From a checkpoint of a small masked image model.
Model: 7.08M parameters, encoder arch vit, encoder norm layernorm, encoder activation gelu, encoder moe soft, encoder num experts 8, encoder patch size [4, 4], encoder layers 10, encoder width 160.
Training: adamw at rate 0.0014, batches of 64.
Data: trained on photos of plants and fungi (iNaturalist), 105.3 epochs.
Rows from block 5 of the encoder of a small masked image model, named by matrix and row number. Rows with one number within an expert belong to one neuron, the router's apart. Each number is 500 + 50 x the weight over its row's rms, rounded and kept within 0 to 999. All counts start at 0. Numbers have three digits each.
Before each expert's rows are labels from the 100 images, of 14976, where the router gives the expert most weight on average: "colour at peak" is the nearest of a few named colours to the mean colour under the peak. Only what is clearly more common there than usual is listed. The data: photos of plants and fungi (iNaturalist).
# router: slot weights (encoder.blocks.5.mlp.router.weight, 16x160), inputs 108-159
# up: expert up (encoder.blocks.5.mlp.up, 8x160x160), inputs 108-159
# down: expert down (encoder.blocks.5.mlp.down, 8x160x160, transposed), outputs 108-159

# expert 6
colour at peak: grey
router.12:487504518509480664459544489579534502492616475649524569479535551445531581561476458575516518498657465489527509445514412474468529510451499487527515519463486431
router.13:474512516493451551556449446521496519523494490613454487460517632505469492567579516520493476499655452539522486482514508495499528455496442484493446479457498484
up.8:472367520467524413447487481464383481497468489605495531472498552498461510511447525584544465452336506603567529546466553479456514503501506533501462458612476455
down.8:440541422485382577550511505481482462501542476490563494455523565503475477546542468512596524532608525445478507434571521544509489541525508481497513602388605516
up.9:516513447478381430445500441497473484545395483475452503374547473519470409511544482483470503600538556587435431409478503468469457548595530584530422463581476553
down.9:502522462474497436589517471473479503483514474552499551306516520605491480520405504524460508504476509513526500562463585485502472515449512522503504537401544508
up.10:509508477628532426469550524416503454446472482452528506539464479432572436460470453353567437492515551476461494522529547465590616474473612506473452507475433564
down.10:485494491416487554379440322491477473446525505444572476592626503514447538481520459559492434595533479593561446484466478465364498468574506472458521463559492588
up.11:440490475543509471509470511430437422478522487582513571476427493505572581530535479469647556445364533484461501498515483492554567561454521454513489514517476489
down.11:542499523410491489606458430482576458467555438444559438391528543652457439485456491510460456435477486497630492605507565567437505498453472588480569459405567537
up.12:521501499554484616473433522590572476499548488486507512508551435502582498466533491498566518546630502403477549479504399487525516502515552540485545485385547414
down.12:585567466455572380480488499438414530583397559492491538556473474432504573425481507525533473602455498557495508558443539389499461505505504463523456499643433508
up.13:506454616604534447494497564540435555434580465493519431519477525480482552663442537461520511525385480528467498552488579457478564439407537487466513470543489457
down.13:567468388425409531444489430499510508542508433439488479473590566561506433489526493505525491488551517521501501512510503522476464419435505572528486482441539558
up.14:454588462382499507494565467540482531509427512412515482513491477590440450538466482510316528527554507566497507502373561550426457481598438484528536514535458558
down.14:530414588591452446480495552593571440402488470639501494555500473473535554514551544455510482327546499418436521418521426467495522519472448409500473529480437515
up.15:529443425529428511506499521482489531502512500533575479368541536514422415531525465483459518572524491567398544435533450466608458546481492589533401460518469546
down.15:541511457472495462614513490521532480495527440535509492279492527615504455485398493497445502458484529499556531578481510530515495484479514569467499547387544489
up.16:545573500637525524623491612536574523447639478452526438481472480511565514475454500467468571476534467393407497455545433580599581581511537534482520493400509496
down.16:496527445367575448485581393434544550546443556502503514501550483511496496443465526489461472605496517544519514575381462421424494420494463551610538498621406554
up.17:477440581483535544410496508548470540541650512553507481490557432451501550547566585495508545534508463426601551505556444490491472550437475468445515505477435506
down.17:573527426452554427625499539467496501515489445505474536352448534598481493443450524520469490462410492506453475556529605537546474413436502529473567565439555461
up.18:573468530581500554440486553562536505490593526529521440484544506391555568460482462467539482487502494445486604493572423482590520513416594529473534495463553464
down.18:431578444431502506521523487424409521555451523478442550362469513534497507462451509516508441614439520575520526520469544508492423457524501480487448568493562449
up.19:507510501510430476407473556514485452471455463460446555385591501545455444578437481477446518551517531543431516418471463451549537523511528530559431405515485581
down.19:482520458453511431617509467476479520497506479538496504284500494615524520526423504529484527441482563507556473572497521501488473519464507521480500565407534499
up.20:478534541632468492494419535390536510493606508511534538488505517471556599492532552503604515496474522393558486523531509510510578567466475445541533467429404430
down.20:579516457383524443616532456508501506502531529522531487311476516599466492480383496503433515542493516473557441568461542493502497506467456589480533543452547542
up.21:540431526508494477455509409515402471502414532579488543505456487515468520587594531510540524587386573496468501488384502465425433505537501490505555526561645529
down.21:448485463533490491392453545551484519450445395506487477624520556431462515490581577469495494466456443527419526484541505593510548445554472504531546505573460517
up.22:474446531596504446422507511562536478422495558541536528514551475495491482609344451517429442427500450473523544529549472499465466460497580515474583526552488455
down.22:508514413475462543439500526551451527557506455498430558577481530449544551486561491557583512580520525547437534455466457471548482418514536402515434535449503557
up.23:506550418506404498470513509417531516481413485514491522311536586515522484536491575494533481555467474581476440481481472463505471526495439501544448460568401535
down.23:475512505487532508514526523488578515434440488476442439287560507605495533502389477448478423474456458543587399525483539540433480475452484470503471532419516462
up.24:537557508501547517486536531604624524528527503499522452518564503514445479516379490463357526513589474472493609499487375537520539520571515532451571540504559450
down.24:472511490527524480398519538456405463502444522563437567585498429453561504489498509510504516563464468443443484474472488363547479508468503361541433508520444530
up.25:550495441480438460462519424482491564484393494528563455421562563535409423573545594470506447551511474520417486428447468434528477565518417527510460465538453590
down.25:527515450459554446627495476462518496526493438506523490275495504620500439513412490549424488509470516494552464528492516492459473520480512543518490559404512539
up.26:439486424493498418547519537422482522502499506424504512494542468486477459448442593424450501545536486458544446409576525502454605487362482485554485539522402560
down.26:524520562392524578605518396489448530424532479529478472323546474540486504502386508439491522487450472480570439556458562498538502540519443559478507476390512451
up.27:413570467548490524474472527497624531468509499464497515487561460525540385389550519424539481560654485443525418476531492485553460564504527496513515523419425513
down.27:557488509445558537503484490514419539532534668527492590509537441515562630474498497527449428541387507542479505479486496405496502504521498509496508450562504472
up.28:519450419486442464441535447475472516560426467523458541397546573473463458538535563497478426586521460600398495421450531466540482545542444508532429428589444556
down.28:518494477433511435599475461500506508501474457485503503260517447606504473528392500532464463497485501491564479529473537483440503513477446529472473578413525497
up.29:589510363516476476438527497478488456533376448495500500398555529505404479517508480443466454586514510583462499406464510470592512583554433600519447440545488536
down.29:519504460464487464591500484457502507517520479539509509275476523601509505515411504507451495471477502526545508559479507517492484501431484522481490555385539499
up.30:515584434445388480537476503477469448567436479496492479304502529486485499462563545467476484583533488559482486446434494504559511555521522581534422407510451511
down.30:489547515491469517541474505460453486558488461520535534265471484560487486527427445457498527474462506551529534565475453495517522516479535442468495534453552476
up.31:417516496474530509407588443457504534487401454556532641514589482497490410475526532437550402474456544543518447444425571440455398487563379460500511507520482567
down.31:531427481639504486454474511652522482470584524459527457540422498454523574495537520522477549473568479485416479437537452578496588527595514560508570464494526490
up.32:498530554594495475538503516546599515497555532402511415470485499502551464532538439452515570493573473400401489492641514506522553518498551512499546484395475582
down.32:624529397447554450401414483489462531500437509541508533491532539516546521427496536507478467576454523590528515546386477425467501446508471542540464465558494533
up.33:464414562615491575566399551472495523480667523497515495499435589468592580529628517581563602472521503460504597511562506543507549529491457501551465483407479421
down.33:536560429398598396554526518460516546551481451534488517435498511621456461497401515508475529503433483501528517580469568499535442460403511545529552542477541470
up.34:424554485614503423433567535540559524501425469526524503499589417566474363502410464473462445495598506487548459515461491487442472513587468520430541535567488489
down.34:542484515491507496480449422617523463512551566476500499572456442431565593505477519550498609474576529430380530394469385378525545447475505466593409439498480472
up.35:556431381520397467441549481426513496532424425508490520385556519496469459487465549518463499541562527583442511415490449420577474552562536585523494507556457535
down.35:472509469447491431608503471477501485514471455546517504288493479597514499512393484502472495479481532508563509549458493496475482526463522546501529541409516524
up.36:496452575564511478436469512482556531507591453460506539502510526368535494512525576520440441509513435488573534556628496468489530529441453532474571473530484427
down.36:581507431442487453624537495521479519566482544593479488328465534614535512458411475485474522464479497488508486492513570480494499527480495480528434566409494469
up.37:510428470556515507398448481528550510495500477511521544473580504457535535577409533472523442527465458501557549584541493397489564482433554552464452513503486440
down.37:478529467471551492626545499499403447532461518483412536402460434545537464453406479499515479507454559512507475508504502537535460478529487467576453582445490451
up.38:502382503472490484393470452528522503439468490588458567495573501480437559553478551495504402468467500535586481534502483410473504510517436515513579505498519423
down.38:498539448501422544489468585538530530553504528506487505595460570369477552508521517581564505591569476471364474455558546502564498471487522534456522587486546596
up.39:550560454604535521529525484617653524474601591443515496474525438485553504508556532482535484501577440411494515484571466538535510584452505519465543456520492472
down.39:552502504443484468425491470426385534593469488483412588522554421450589525469425549530483487578398503651482545520449508423496511424537488528484428503565465486
up.40:576444454424456512523465552476467502440534475467457524379555570512458497494532553506502530518583559501418472492605422484557507515548449602513398430580443543
down.40:501510451445496434608530441452501521493496486530507520284503516604496487536405486518450512442473492516540509550463510490497477484482520535492513565399549481
up.41:483486470424510462475510432440489531574454462572581561499599514389445497415466487561443443457475502460503495461476452482447490516448471511500481529581461472
down.41:561456604534465503587482470574499575469643502492471481428564560563515474507487470487524501491548403392474459525476577489541484568511455553484473480356502459
up.42:593483427470431457424475500439474437486414464513468498380575561509435522582478502478468484624533552596455511418442460450557501473564473582520442495604530580
down.42:490513466436509457596501463460511481496504479554503533295489501594519519525414495509458496459471492483529511560482515499470527483457518519492485560418538481
up.43:525543448442538425526558501381501545452477502450576479524513522507427423471510471551414510523542504592445556536467515494421466431559458545565485509525465533
down.43:492474533487467559557513463595544523411569523558507485438447482479560562540470474526559566444499456455533483446553515503508537579461521466516462514368491521
up.44:557509426443470482481494501439483441550387531471478484367474551511459435569524540519447513603561513611332493396438472497483482521555553570486378454553436564
down.44:512548481437460466591534462457479504543513498530511507269523465567502514500424499517492478508448507527528510533435506505460459503452502516478472576411514482

# expert 0
colour at peak: pink
router.0:436405365456433435447531498421468551498492457517500553453514517485553472440475530490524456644513608549499454427589487505455477530540449601540464554540538556
router.1:470471544548432580468444451484490421534547391648453552417475552495547529551489508550488514513531508551542571446446499490499511528432526487529441471464527439
up.8:493432440475475455377549462429434525488496539506505509465543504486574433448498513460447500720567451456481472448520467431484505566521548582499422511585529585
down.8:544459437367479467592388511466545540492508376495441487433439508533418472475448507486539478567494515519558429534515620517524490461524494560477443547470621556
up.9:466471445513481427479555504588561514472486543473470544486556582475521461492540513498574423524422442467445399457530589459460450581524462443534489474517453546
down.9:486528552473477533519511414580434486528532543590533526508411512525570508595456497583549524466521518567537518627399476521527471505406547475467465546502514431
up.10:567527456502479524525490468551479448499506462514543487365578542497487501562494496475538543547502473544393561432425515496621537541520551546463478502507491565
down.10:507516487488542528535518482466492499499539487572552534306521473530553522542461453552491410456485518510558522488486485471462494542422489495504539565421532486
up.11:487395401502482478383573485432460504427571495478544552498519518397585448473525470449480458630560497478480475493525495446456553577460434563543486533534470582
down.11:585431468434537427555491476475478537523434428458461464513483520511418534433442524534508531624482495528543480509522556538449525430530487576488517532541646586
up.12:482488514506579448525412532496415498453393535516468397509504481503500417510421589460457539512533556484534473494543403494589507482536460561477505468636510570
down.12:458487515463497529495395493462470478521498409508511521310545478488485510538481445524494476451477524498571479550478495505482502495460505510476528513406475429
up.13:427392441509486492396510438437418489493542520445465522477510512541534530436524463482437508694467467472534499452525490474443503538517472523546498522590539523
down.13:592456408415444454527512489551474612525505409528524474509462516519463478481390502515570470537460445491535514513486562508492543471428456505458491581466566544
up.14:506523524440499485582344577594385512626440468516492516504512613472476498475439501557552430460463515615497485474580482494496458499509476491486421512489534461
down.14:450564434546497552411505536452541536530542531568532538521472460539539462529503449494489506463577508460510481502426493436596432488474525456513551478476446452
up.15:548471562483551455426511514509442541502457550561482442541516428485517422523440536546425519602548505452552503493555438461541514461456462544423495494592515540
down.15:467473479432470549501411578389583545496499369408467502367575495476463493460548447453493465495506515483543448451538543511518579521574490527499511506376500512
up.16:475511540530524457593437546519504567612480481510475512451552499515491541498538542627569483515410482508512456497512537515501447530440501482488482488463490501
down.16:477532492419484577452546468502443485501542521566571492436485485470589470515477437510511442506453497522488493572367562431527474494463574434571510472529419463
up.17:521477371479471450454500425504490554551558507469518559478589586519570513508538387491489486569503449496447527507475554530372561534554495481554495552550518599
down.17:509501468451538462531565500538426503485523449547478530604470540537554463510435521466554522545463502515503505560527529563521489450466490534476480547573558541
up.18:456474344531465517426515446483546491440565438537498539494563568480573444562478435441484459537521470592521443508451525519397560575515531555543473525562503526
down.18:521460449489495442466528457497477502506488468486535509639448549426520465466493486504572507618492536544450516501532525458502470445501526534504422513621590576
up.19:549531481487550435590464540606470509564455452531536561546478571535467512433516477543570476378426447540454557498513501464543531464475503490463516486491472478
down.19:459588514565508561422486486511514509523465599520469517715525478476453462507566524449519553558555493486445474458464486500532445475555488455516515404607497478
up.20:526483517545507507525412506542514506613448443523508538504533561480435562534501530620596436441420468516531466499508537465464492542440513476452520510475473456
down.20:408561462564508549403551518451476503532499587515537525659499469440520477486585503445510485574529483531408520473421472482525448481543553433556465436592395449
up.21:420462421534526555496471544552570498475526501534497484472486597462570489526538384494592407401398543510455409512475531552469489507505482450552448496455457457
down.21:504512505507411530403566427586457471544501600571573437605461491468566495511448523498507482517567495491451551470469462423509438474466558471478552522618486515
up.22:452456458474462484332514438473463535481533537479534528442621458536547477384530448468455457653516440446492493410525476461456502506533502516508490542531479544
down.22:535439443439496408586413515510471573490484413503447513484512497473488491465443493501551459579423540500616455518518586490488568485501467523527544498535636549
up.23:464406383459483439388569426468443494428572506433530564486522542456580446475537448437435444659513500492472477470531519442454529542516414530546486529591512579
down.23:579451481459505424609511479453484565500457406505491457494489508532421502414413517547561542614463510514567468498499558540487524478487476584503496544523664554
up.24:484429438432475489398568449412436514453532499457582524482529504463583445443477489468431515695583483470513483429548481445476557544530497563530525524589528538
down.24:573422495470531434562429524466524558463448422472422476466516490497424513441472483508522522577421512522527461518553559506490524450500486567494497490523616580
up.25:515504448507407531494482433479519468438526517475545478330528527474514475487555505490469492562529484577419556439473470419494478561551538584454442476507479575
down.25:456535559511489522559579514482466460492527512526538539334514490559521512522449506510452494470532500456580497528453482512451547580457492495471527503384453456
up.26:481420503546521426540441494558473584454441548505418500471533464518393419505455560606502568586495453476477473410540463561488488473462570524493455448467515565
down.26:544524499459466521497492486482456492515535517569525520313477495515549483554433471531508538403475537474558490574479485502523505509401483476488501515473457458
up.27:468583579549524510545452579464558454490412512510423475478490415604539521460467520542429558440465592443522456504505460578496405478487558575553473503443459505
down.27:412482401482489498506545529533524458483630559441567558369494459506586515528531471519479473478473485471511524550475533492515478549543539531527552501463488469
up.28:463434500487459426370533510522489504522496573530533422479545463499538495422495550471458505668532494433502517447543493435557405486461524564489446542582513530
down.28:534511463433469458553413518471508535512474385430503506370513497549491461525413438450508493510469548518607436536469547526527580506508489537506520538431589535
up.29:467501405576409495490503487499559468530495503491516509248576510474515507550521529484500552561496500510438513440462507467521482568469519564573433470555452527
down.29:443519458505442491516532474446499508483574503518574516370477480584538522549455629561447490401454447331519528481488543479432556586467399451485530461448481563
up.30:432551534519519515486496520457520493560384486424439548470561387493488487458514553573463490496482575488550461453539532505500500473462480528555530501521481531
down.30:380484471528496581457492505493551435467578535402521545342484521495547489473538449457487449471453466497513492578491510491502486529584513522530502463453424510
up.31:497446495510518509566462508440543459467461516503461541489513494541517435465552559471600466480488482511377457468550453490552442548601611500540508481518472522
down.31:535534457545465449513567429558521503495517561535480581515478569546539515500428514575474549481527523454438520540500441538487412504480511518465471505445492451
up.32:479508502511476475557434553543551509524393495481404558497582561519511502476545544541577441456393528524485401455500553500491438563473541436554447480446458501
down.32:466528505492535574465545448623431452521588585538541520429484427428557483513471455558466459455520464482491538543390481406543436550530576447518504468549460447
up.33:451524609496514567405537503523529524595546532521511494423576477532553585554541503490487493528506442515567524435478486528477551503537455404535531497479484429
down.33:542489464586438477521513485538568553479481504588552439523458523516505518519424544532541533320550525472494508594518451527463453459422486556495492490464520523
up.34:462596480546455496500567519467550534576496559505513498478585354596496605568542465487549533482522523459572529522479511570455396466544527468449493520515453499
down.34:372462519507546562487511500501569446450562477385472493449470483526544440541470494459444472464447529514569543542479389578444444521541458621561431444553475473
up.35:524468478439430498546446491483484476560449509469482476261492471488510464417537535499482522524495475506414515450439474454551485530515457580517463467501488548
down.35:426547460490499520588534480502391487470552498538508431394501514546535457516457433575423545444472490489520463513476473514494415619465476474500529532445526498
up.36:486557510532533423478464561475490527501427521494436471502507394553471446476459650452410588514498585492528514468479428511563505508520523565444453486538526552
down.36:452484499524499542498419550468492466493549441431497570339538462532543501554472483503490490408504538469560505508542445529491548514579489481495505530384480453
up.37:511444385492482551541542439495540469479595461502535546502475659507527449611512391532523477453445479561439554559450585482396547504513472480544504525499499517
down.37:550493501533496470453547482539485534510482481527488486689484485412502523454525526500518558540517493530438533506529486465524472463520519514525489505653550584
up.38:583514441554440485502507465506540461520530486514518485329562592522498490549518456486561514508513438539407549421422515455486553583502544493450506427488486541
down.38:471505502496472502539471522495468502477523468582523533332509489543514502538429466529519515442492532481571461512512522509488471503454487465460539529416475472
up.39:543506457503490431507423501507457544462375537574498489510534514489459416580410565463505475577499482501454429476521390525585472464481562541483416477574474566
down.39:467570513454451512442415495486448494523496471563517567371501469473558454511487498517482518441474515470544492486484481482521487521480476457462487511437463442
up.40:512499436471503494459417558544464530512439457544460530485470615452457514558535523506620374424403531597472423568533537484542517476514413458495489501507536481
down.40:454552515577514544482511556468479472556494521601529543502510420484496459456499440517521563508565528456444530438466521532577418500521528491502489474511493468
up.41:418485403458475466336523396426455541494484493399533533472596481506549496465547453461474457648527414490505421490477484518429556561512506559517468542546438533
down.41:523416536414521478552427451537491507478524435477488503541500556492483441389452477535614462580460514515516452497536637465482534466514488535548477534543613589
up.42:538515482532440528528491477501539399579554450462518506399542560538457542558557489467573503517519499556384479452457526457574523571518562468489504426474420505
down.42:468512528492455543567473508454472532491539431522546520313517509565508501515433488533521491451461483509589489497515478485419535551436455527528534567398497499
up.43:529475420495415573503515428490506460443505455500567505337580533491532466500576490463471491562512433527377520470449522478464486557519505541498442454512516548
down.43:473582531486517554545526505480512499492526463556520533361544477545523504544505481541464492424528525477536480562491508525489552586454486462525556528426485449
up.44:474543547558499468575426516546513544585453507526455495471526515534453508523540503607541474475438455515511468480484503478489466528473512464505479479480484479
down.44:440541474516482596367523440501440484535516578547562532610471513436538459515557467487517455514499491518430472470436537398565437515475558398523503475573414467

# expert 1
colour at peak: black
router.2:548456520501475448539505489521447418579557489493484494497457575467467617441516480559494561557471427444507582413573468487538576510437605472512483463497525502
router.3:470563428508499493521560507491612580542496555433466490469575460551546560525606529534488487584563495497481485443484533566504521487581489491519500464491505468
up.8:571557496522501446592423570522531501529423442452497472451503559550454439457440511512487461515518588526420414487555560521561555471517438531562458441537436553
down.8:515561448438448460470572479487481502530483425541543535337446522492591478459402497555511456452492488513586469572395578427475473528493532443484523545483516492
up.9:464578539567515519481397544477548524488460487462439505484586501543540489434479528527508486551490553464452405452544557568478502562535556541544470509439516541
down.9:508523473404486436553516486513521526538537463520490568293493457558524502461405514492470502481476507490604523545507496486487500519457494489465529533438536472
up.10:492488517490546513486361514432546478463416500485549482512530492503464500525293460577420472522506495480579377525601469546468432501459508549499522478472492583
down.10:490542431450506416541538518498533523563572548412472491419497504556518547413588511443479491546457545531484566547453486503476550478520463527522513521546461458
up.11:496445376481451432456525443523461482485432447524522471376544596552397463556491546472476551498469525596423608481449443460521505469543514584477467457553486542
down.11:500532448431497439538496543492492529536536454523531547278516451582524476466415506516470494562453508481606500546477505504473538482482513541474509519448511471
up.12:528495436549513524551455449548545468518439520521504549455512527553444472542335521495432588468513498489583478497502490546502362500466560583424455521487569551
down.12:490547523607558504459523543447525479517477609396516387580449446474559494461560494511541499551554495498456517493514420528511512483531497549565454472603379574
up.13:518631538507477459556439595452413478544464481468478596498528601490553447431519454487637465478454567531512508454518536537567601441483520497546451501472518456
down.13:493419447505527527441464454564530497450460498584525404572492406512474452557437525561455447528565533490484436500430536444472365588481508463531552506505448641
up.14:496485522521494473535484419488476494483432480598452520489549498610437509528455494512458530561504486566474491534425426475457414522556522536545479447472452563
down.14:570564481451434538509491543525450506541516486561500516522461503453540472499495494467593503428585462489570490472452528462552649507464520413504480527506483359
up.15:570437435468468480459464428522508528474441484562565482396540617524452461564496598376521511575496483534450496479524462464525499517431467559431483494491473537
down.15:510526460437497438551476522490494490526542424545485524290515451571512495489417526521461469472502517472605512591490524470458491504442507492475492588451551464
up.16:595447469468458481414534423565502464532513424626565487363470543437502494506510474478549477515492422471419567548506492445539475522456462523461482488568490533
down.16:540538488447528469531483512497500530518549461534511550278539450575551501475408503518486477479512490479588494578509510487467471513454502523474532554442548489
up.17:555634487508480456423490559429482529566520491371495548505571494409473536492521446564467471535581487443522459404538576518533666515453510501516514494472518465
down.17:463443439458553511518518462465546472435526473526538492398537433520477429515470500448429492569405469552534513659457464495436311512561512570463549469476516544
up.18:524522563494530592485524573485571525481539555455535443476501466545488528526502566433455605450555568463532547496530429563559445522516544589503526493502457460
down.18:536518456460483453558483515477494534542534470569502551290523457582536482477410462525490508486501526472589508591499493516503497484442505544476526550424542506
up.19:472416398488501486484508487568537493528524507526541360481511457538436485584501434477440431575501491519425495500433497526426524531552534469576465479527480506
down.19:515501600483486535554493481567440488540533489484497622515473574490595516409474501516517534426485479537545418547604536486518495524539554473458475468440547410
up.20:455575514458459574594474518490478475607373498434465419493541451553471433507472492399434488557624510551528518438465413493470446490594509546572476454570488463
down.20:485509482462453496475503468456518511493578456617496529342484475561556532541475529476536511466426503467599466519492531519476554563450511476493490542384465488
up.21:566555374488437420582496465411451550545395472512566518475486582570402459604508554418530498532509471558455496454464517506569532495489499489498456487504486572
down.21:521414499390461485478497436470453533524475457591535467360519485502508505435490503561566464537489514466655429499495540385470451518468432392465520529500426543
up.22:541446440540449491472448459517519548499499434544555511411500626509506459589478551466530478519479474555414522514479441423493473569499480589454482473486508568
down.22:516505459464489456542466484551533483508522442543504536280521483564522490493400519524474475490495509455595496580527479472466512493480474541481525569387563474
up.23:598471436480465487466496435465499512477488487523561416398515520487426522527514521495400566558495450546393580534425455482572531543435421591465532450510480497
down.23:534514473451478473569482506523509541538466489534495534278490486555559507471406514479498474457535506465547505545506525428517456521424490434531512526433541468
up.24:480438466548503448461311490482498530451477488544472509488574554520427457452389552495521419474466460505582410463576509515502517535452518517449485441458503594
down.24:514501463454476537534597462544517516536568598484528515554415498470576539444584497542480525514501522526338534480427505461523559543562500468508541521553445495
up.25:494409455405476481519561523428505455553408454426551430454534524501484442486480468531440523542502556488551405485563537449438422539547489541551525463512508532
down.25:485552546556566439486465451561554506521562582481438587422585438508573552489556507439430473425433489519526595556490402564470522453504512478484483536481532461
up.26:551444543471440408435446543438538466453476483505523512507512627437552500431432543506542418486442527470537429443542578445577561530432605514553511501444503514
down.26:476475457540493587451526493512467507461516542444503455669427479430487474487610477500499483538545500537369516468443474488502410544570480491518522490554483548
up.27:487513493445521502558501596514471447554476463417424523486442622485583526412553438483552523436441588484521560425613562497528514469489509544581475528493495422
down.27:523542461519514443508477481541517523503538452553524508313565374569437443541457446557450485514522479444565491518482480553486457546428453496493525553388499575
up.28:425582553552553590554435567511538519596467558470412416462583436573486564534509481508455507526534543490541446463473527540457444494581522529548431467472495507
down.28:482497424413486495553501495454499546536555440547509548294528453583526491492399488500497466480464530515586529538515525504473515511442525533448519534426502480
up.29:455506419561475570400507492609559426495575495407467477470530421484587490612435466480493491539466533517404522524389468524481445539529527563542456466502482507
down.29:528499482400469459540513500462450494579462461546493591274504489558494445463434489518498500469531514482635456539499496457462492480486508496475549572442527479
up.30:575483443465397459497552474494518476515501459551549539377538595496419456569505512492547517522440508594437568433428454480578530510518458547520457452537506533
down.30:507521462415541446536479526465511514524525472528517536225499497564521484461421462536499499499462475504565514509511509518510477491439470547511484526429529457
up.31:579467488420402481458441468497440500567457426512518518427513617503422444517517565522529450515455516544441504448459504450520473544454411547488516511537480559
down.31:543514448415491492551504516510503525532527453522501527281516486551522466474429517504489513481467534457584473546539489505498500481414431528462540581449532461
up.32:525427496465419520512478466442512482496476456533531476331510544517499447535508508506462477565510481570480562453476436481504519529530403598470467441532472538
down.32:492520471447481451572521528480480506535529505522519530310544475562517488471449493509518506539515462481566502587504495543465471503472472553535519560412505467
up.33:474444460451442432463503457531465495497484491552477543536469588484568399530484515508586454482385549511467472520456558495412547473543461461525501470556558488
down.33:472571627618485529452498477536483496502486449459515545631498547398520523455541508491523448510543464557417512439526523438498428550505505432508509552477471504
up.34:461555511617466546486577519489549493542544491513485562462533452453553475555448463509448577499564511465478580387486505599485466525585590502489471512457546515
down.34:480536498458511467545461504538491520545458492489465526304510523585566479515446543489478479500488503517597517559523515466457482511477493515516511498450528478
up.35:510524520515554452489364500458497546490407538567450544495550531549505570543442560457439458512515472518526371408555561562502525538498461522490518500455512533
down.35:513540445408479458601567522439499489545542501503512489348558430572509495439478501533502529505480511502541572543481440481494537442386493545509549484535519484
up.36:579441441456465501434503478502517477507499465529538513403511584486490484473537562493551486511440469568461560491449482456511462533522392563461480497559522529
down.36:521518488412507450557483525520507535531538455537517510268502485570535496474423476520486500479491495448576518570511472475509498510466457535473536540458533474
up.37:603574438505507487446519499399576533510553550491476409499624468500411541508553492473464517578597480445469448445485465472542572510456438568438585479510500574
down.37:492520424420515469555516455423547478469517476543526492306555465633511479496486494487449507505480502482581499575474441518481452509479511575434521553433518434
up.38:552504551519487458414483448494519533464560520616522550531554488454541493374502552528536486462449463443538467507538514457520486516455564490455536493507491528
down.38:438480479553496588438527481513471516496507523419535450694478563370457505548580482502535491560502466584388503425521489536514500468553512478531493444587497540
up.39:453547542614533592569574577503529502473646492451535482466426439514479493507584512521530620473513471539462599498542421585464476509487476509542471456453470515
down.39:594484406398472444501474558510502557491435461634477551426504496564485445529392531522520465426486481508619440490463533494505575476414461485465499546462571433
up.40:474416483473481405498535528356561506456495459520451559498472486492585474331492521544637480529418573462502367500547499442572431511392521468558499510490467489
down.40:479451485485523535388479447597498482494578554516547446670560554405449543502622472536475465579541468528412549431484542546445482521527512492494552506525512571
up.41:529525537616500516448532486410571526470537534526535536458534425536471520501455508490393620541608481434523493424570448510506404526487529545510501518495505562
down.41:455504401392588476502522595506488539491503559468481461464520457504496407561489534481498494555476480458615556606465456561492546450458489562492449423612467426
up.42:495385437548493494514565521564537460509543438586438500474487489572528557542594506441572430512441516561459535537442495499448540504533520472533500482554513509
down.42:508532656489450500466467442572460491544441494486535573609553647439531473451460542525530512425541482481462433377600569458531510505532521425460507544433542501
up.43:463516531487483492445584535501448493498573517487491561500481528479659487458593446458622439529449578543502589541424542516559643438523479477602446502542471401
down.43:577428467540497488372460470593528527534464442541536495645548528482463528545501501547490466494479483506461424412509590413502489491472510473508550500524542609
up.44:584561472533515523495507537470562530418533560466438380487548430503374577492526531508409559521561533453504479432546450521548621463420488579462510467516509580
down.44:502513436440482466551504461441548512498537445570539518287540422616491515506448482486483520522479486449608503555463475520469480512446509510430489579450505494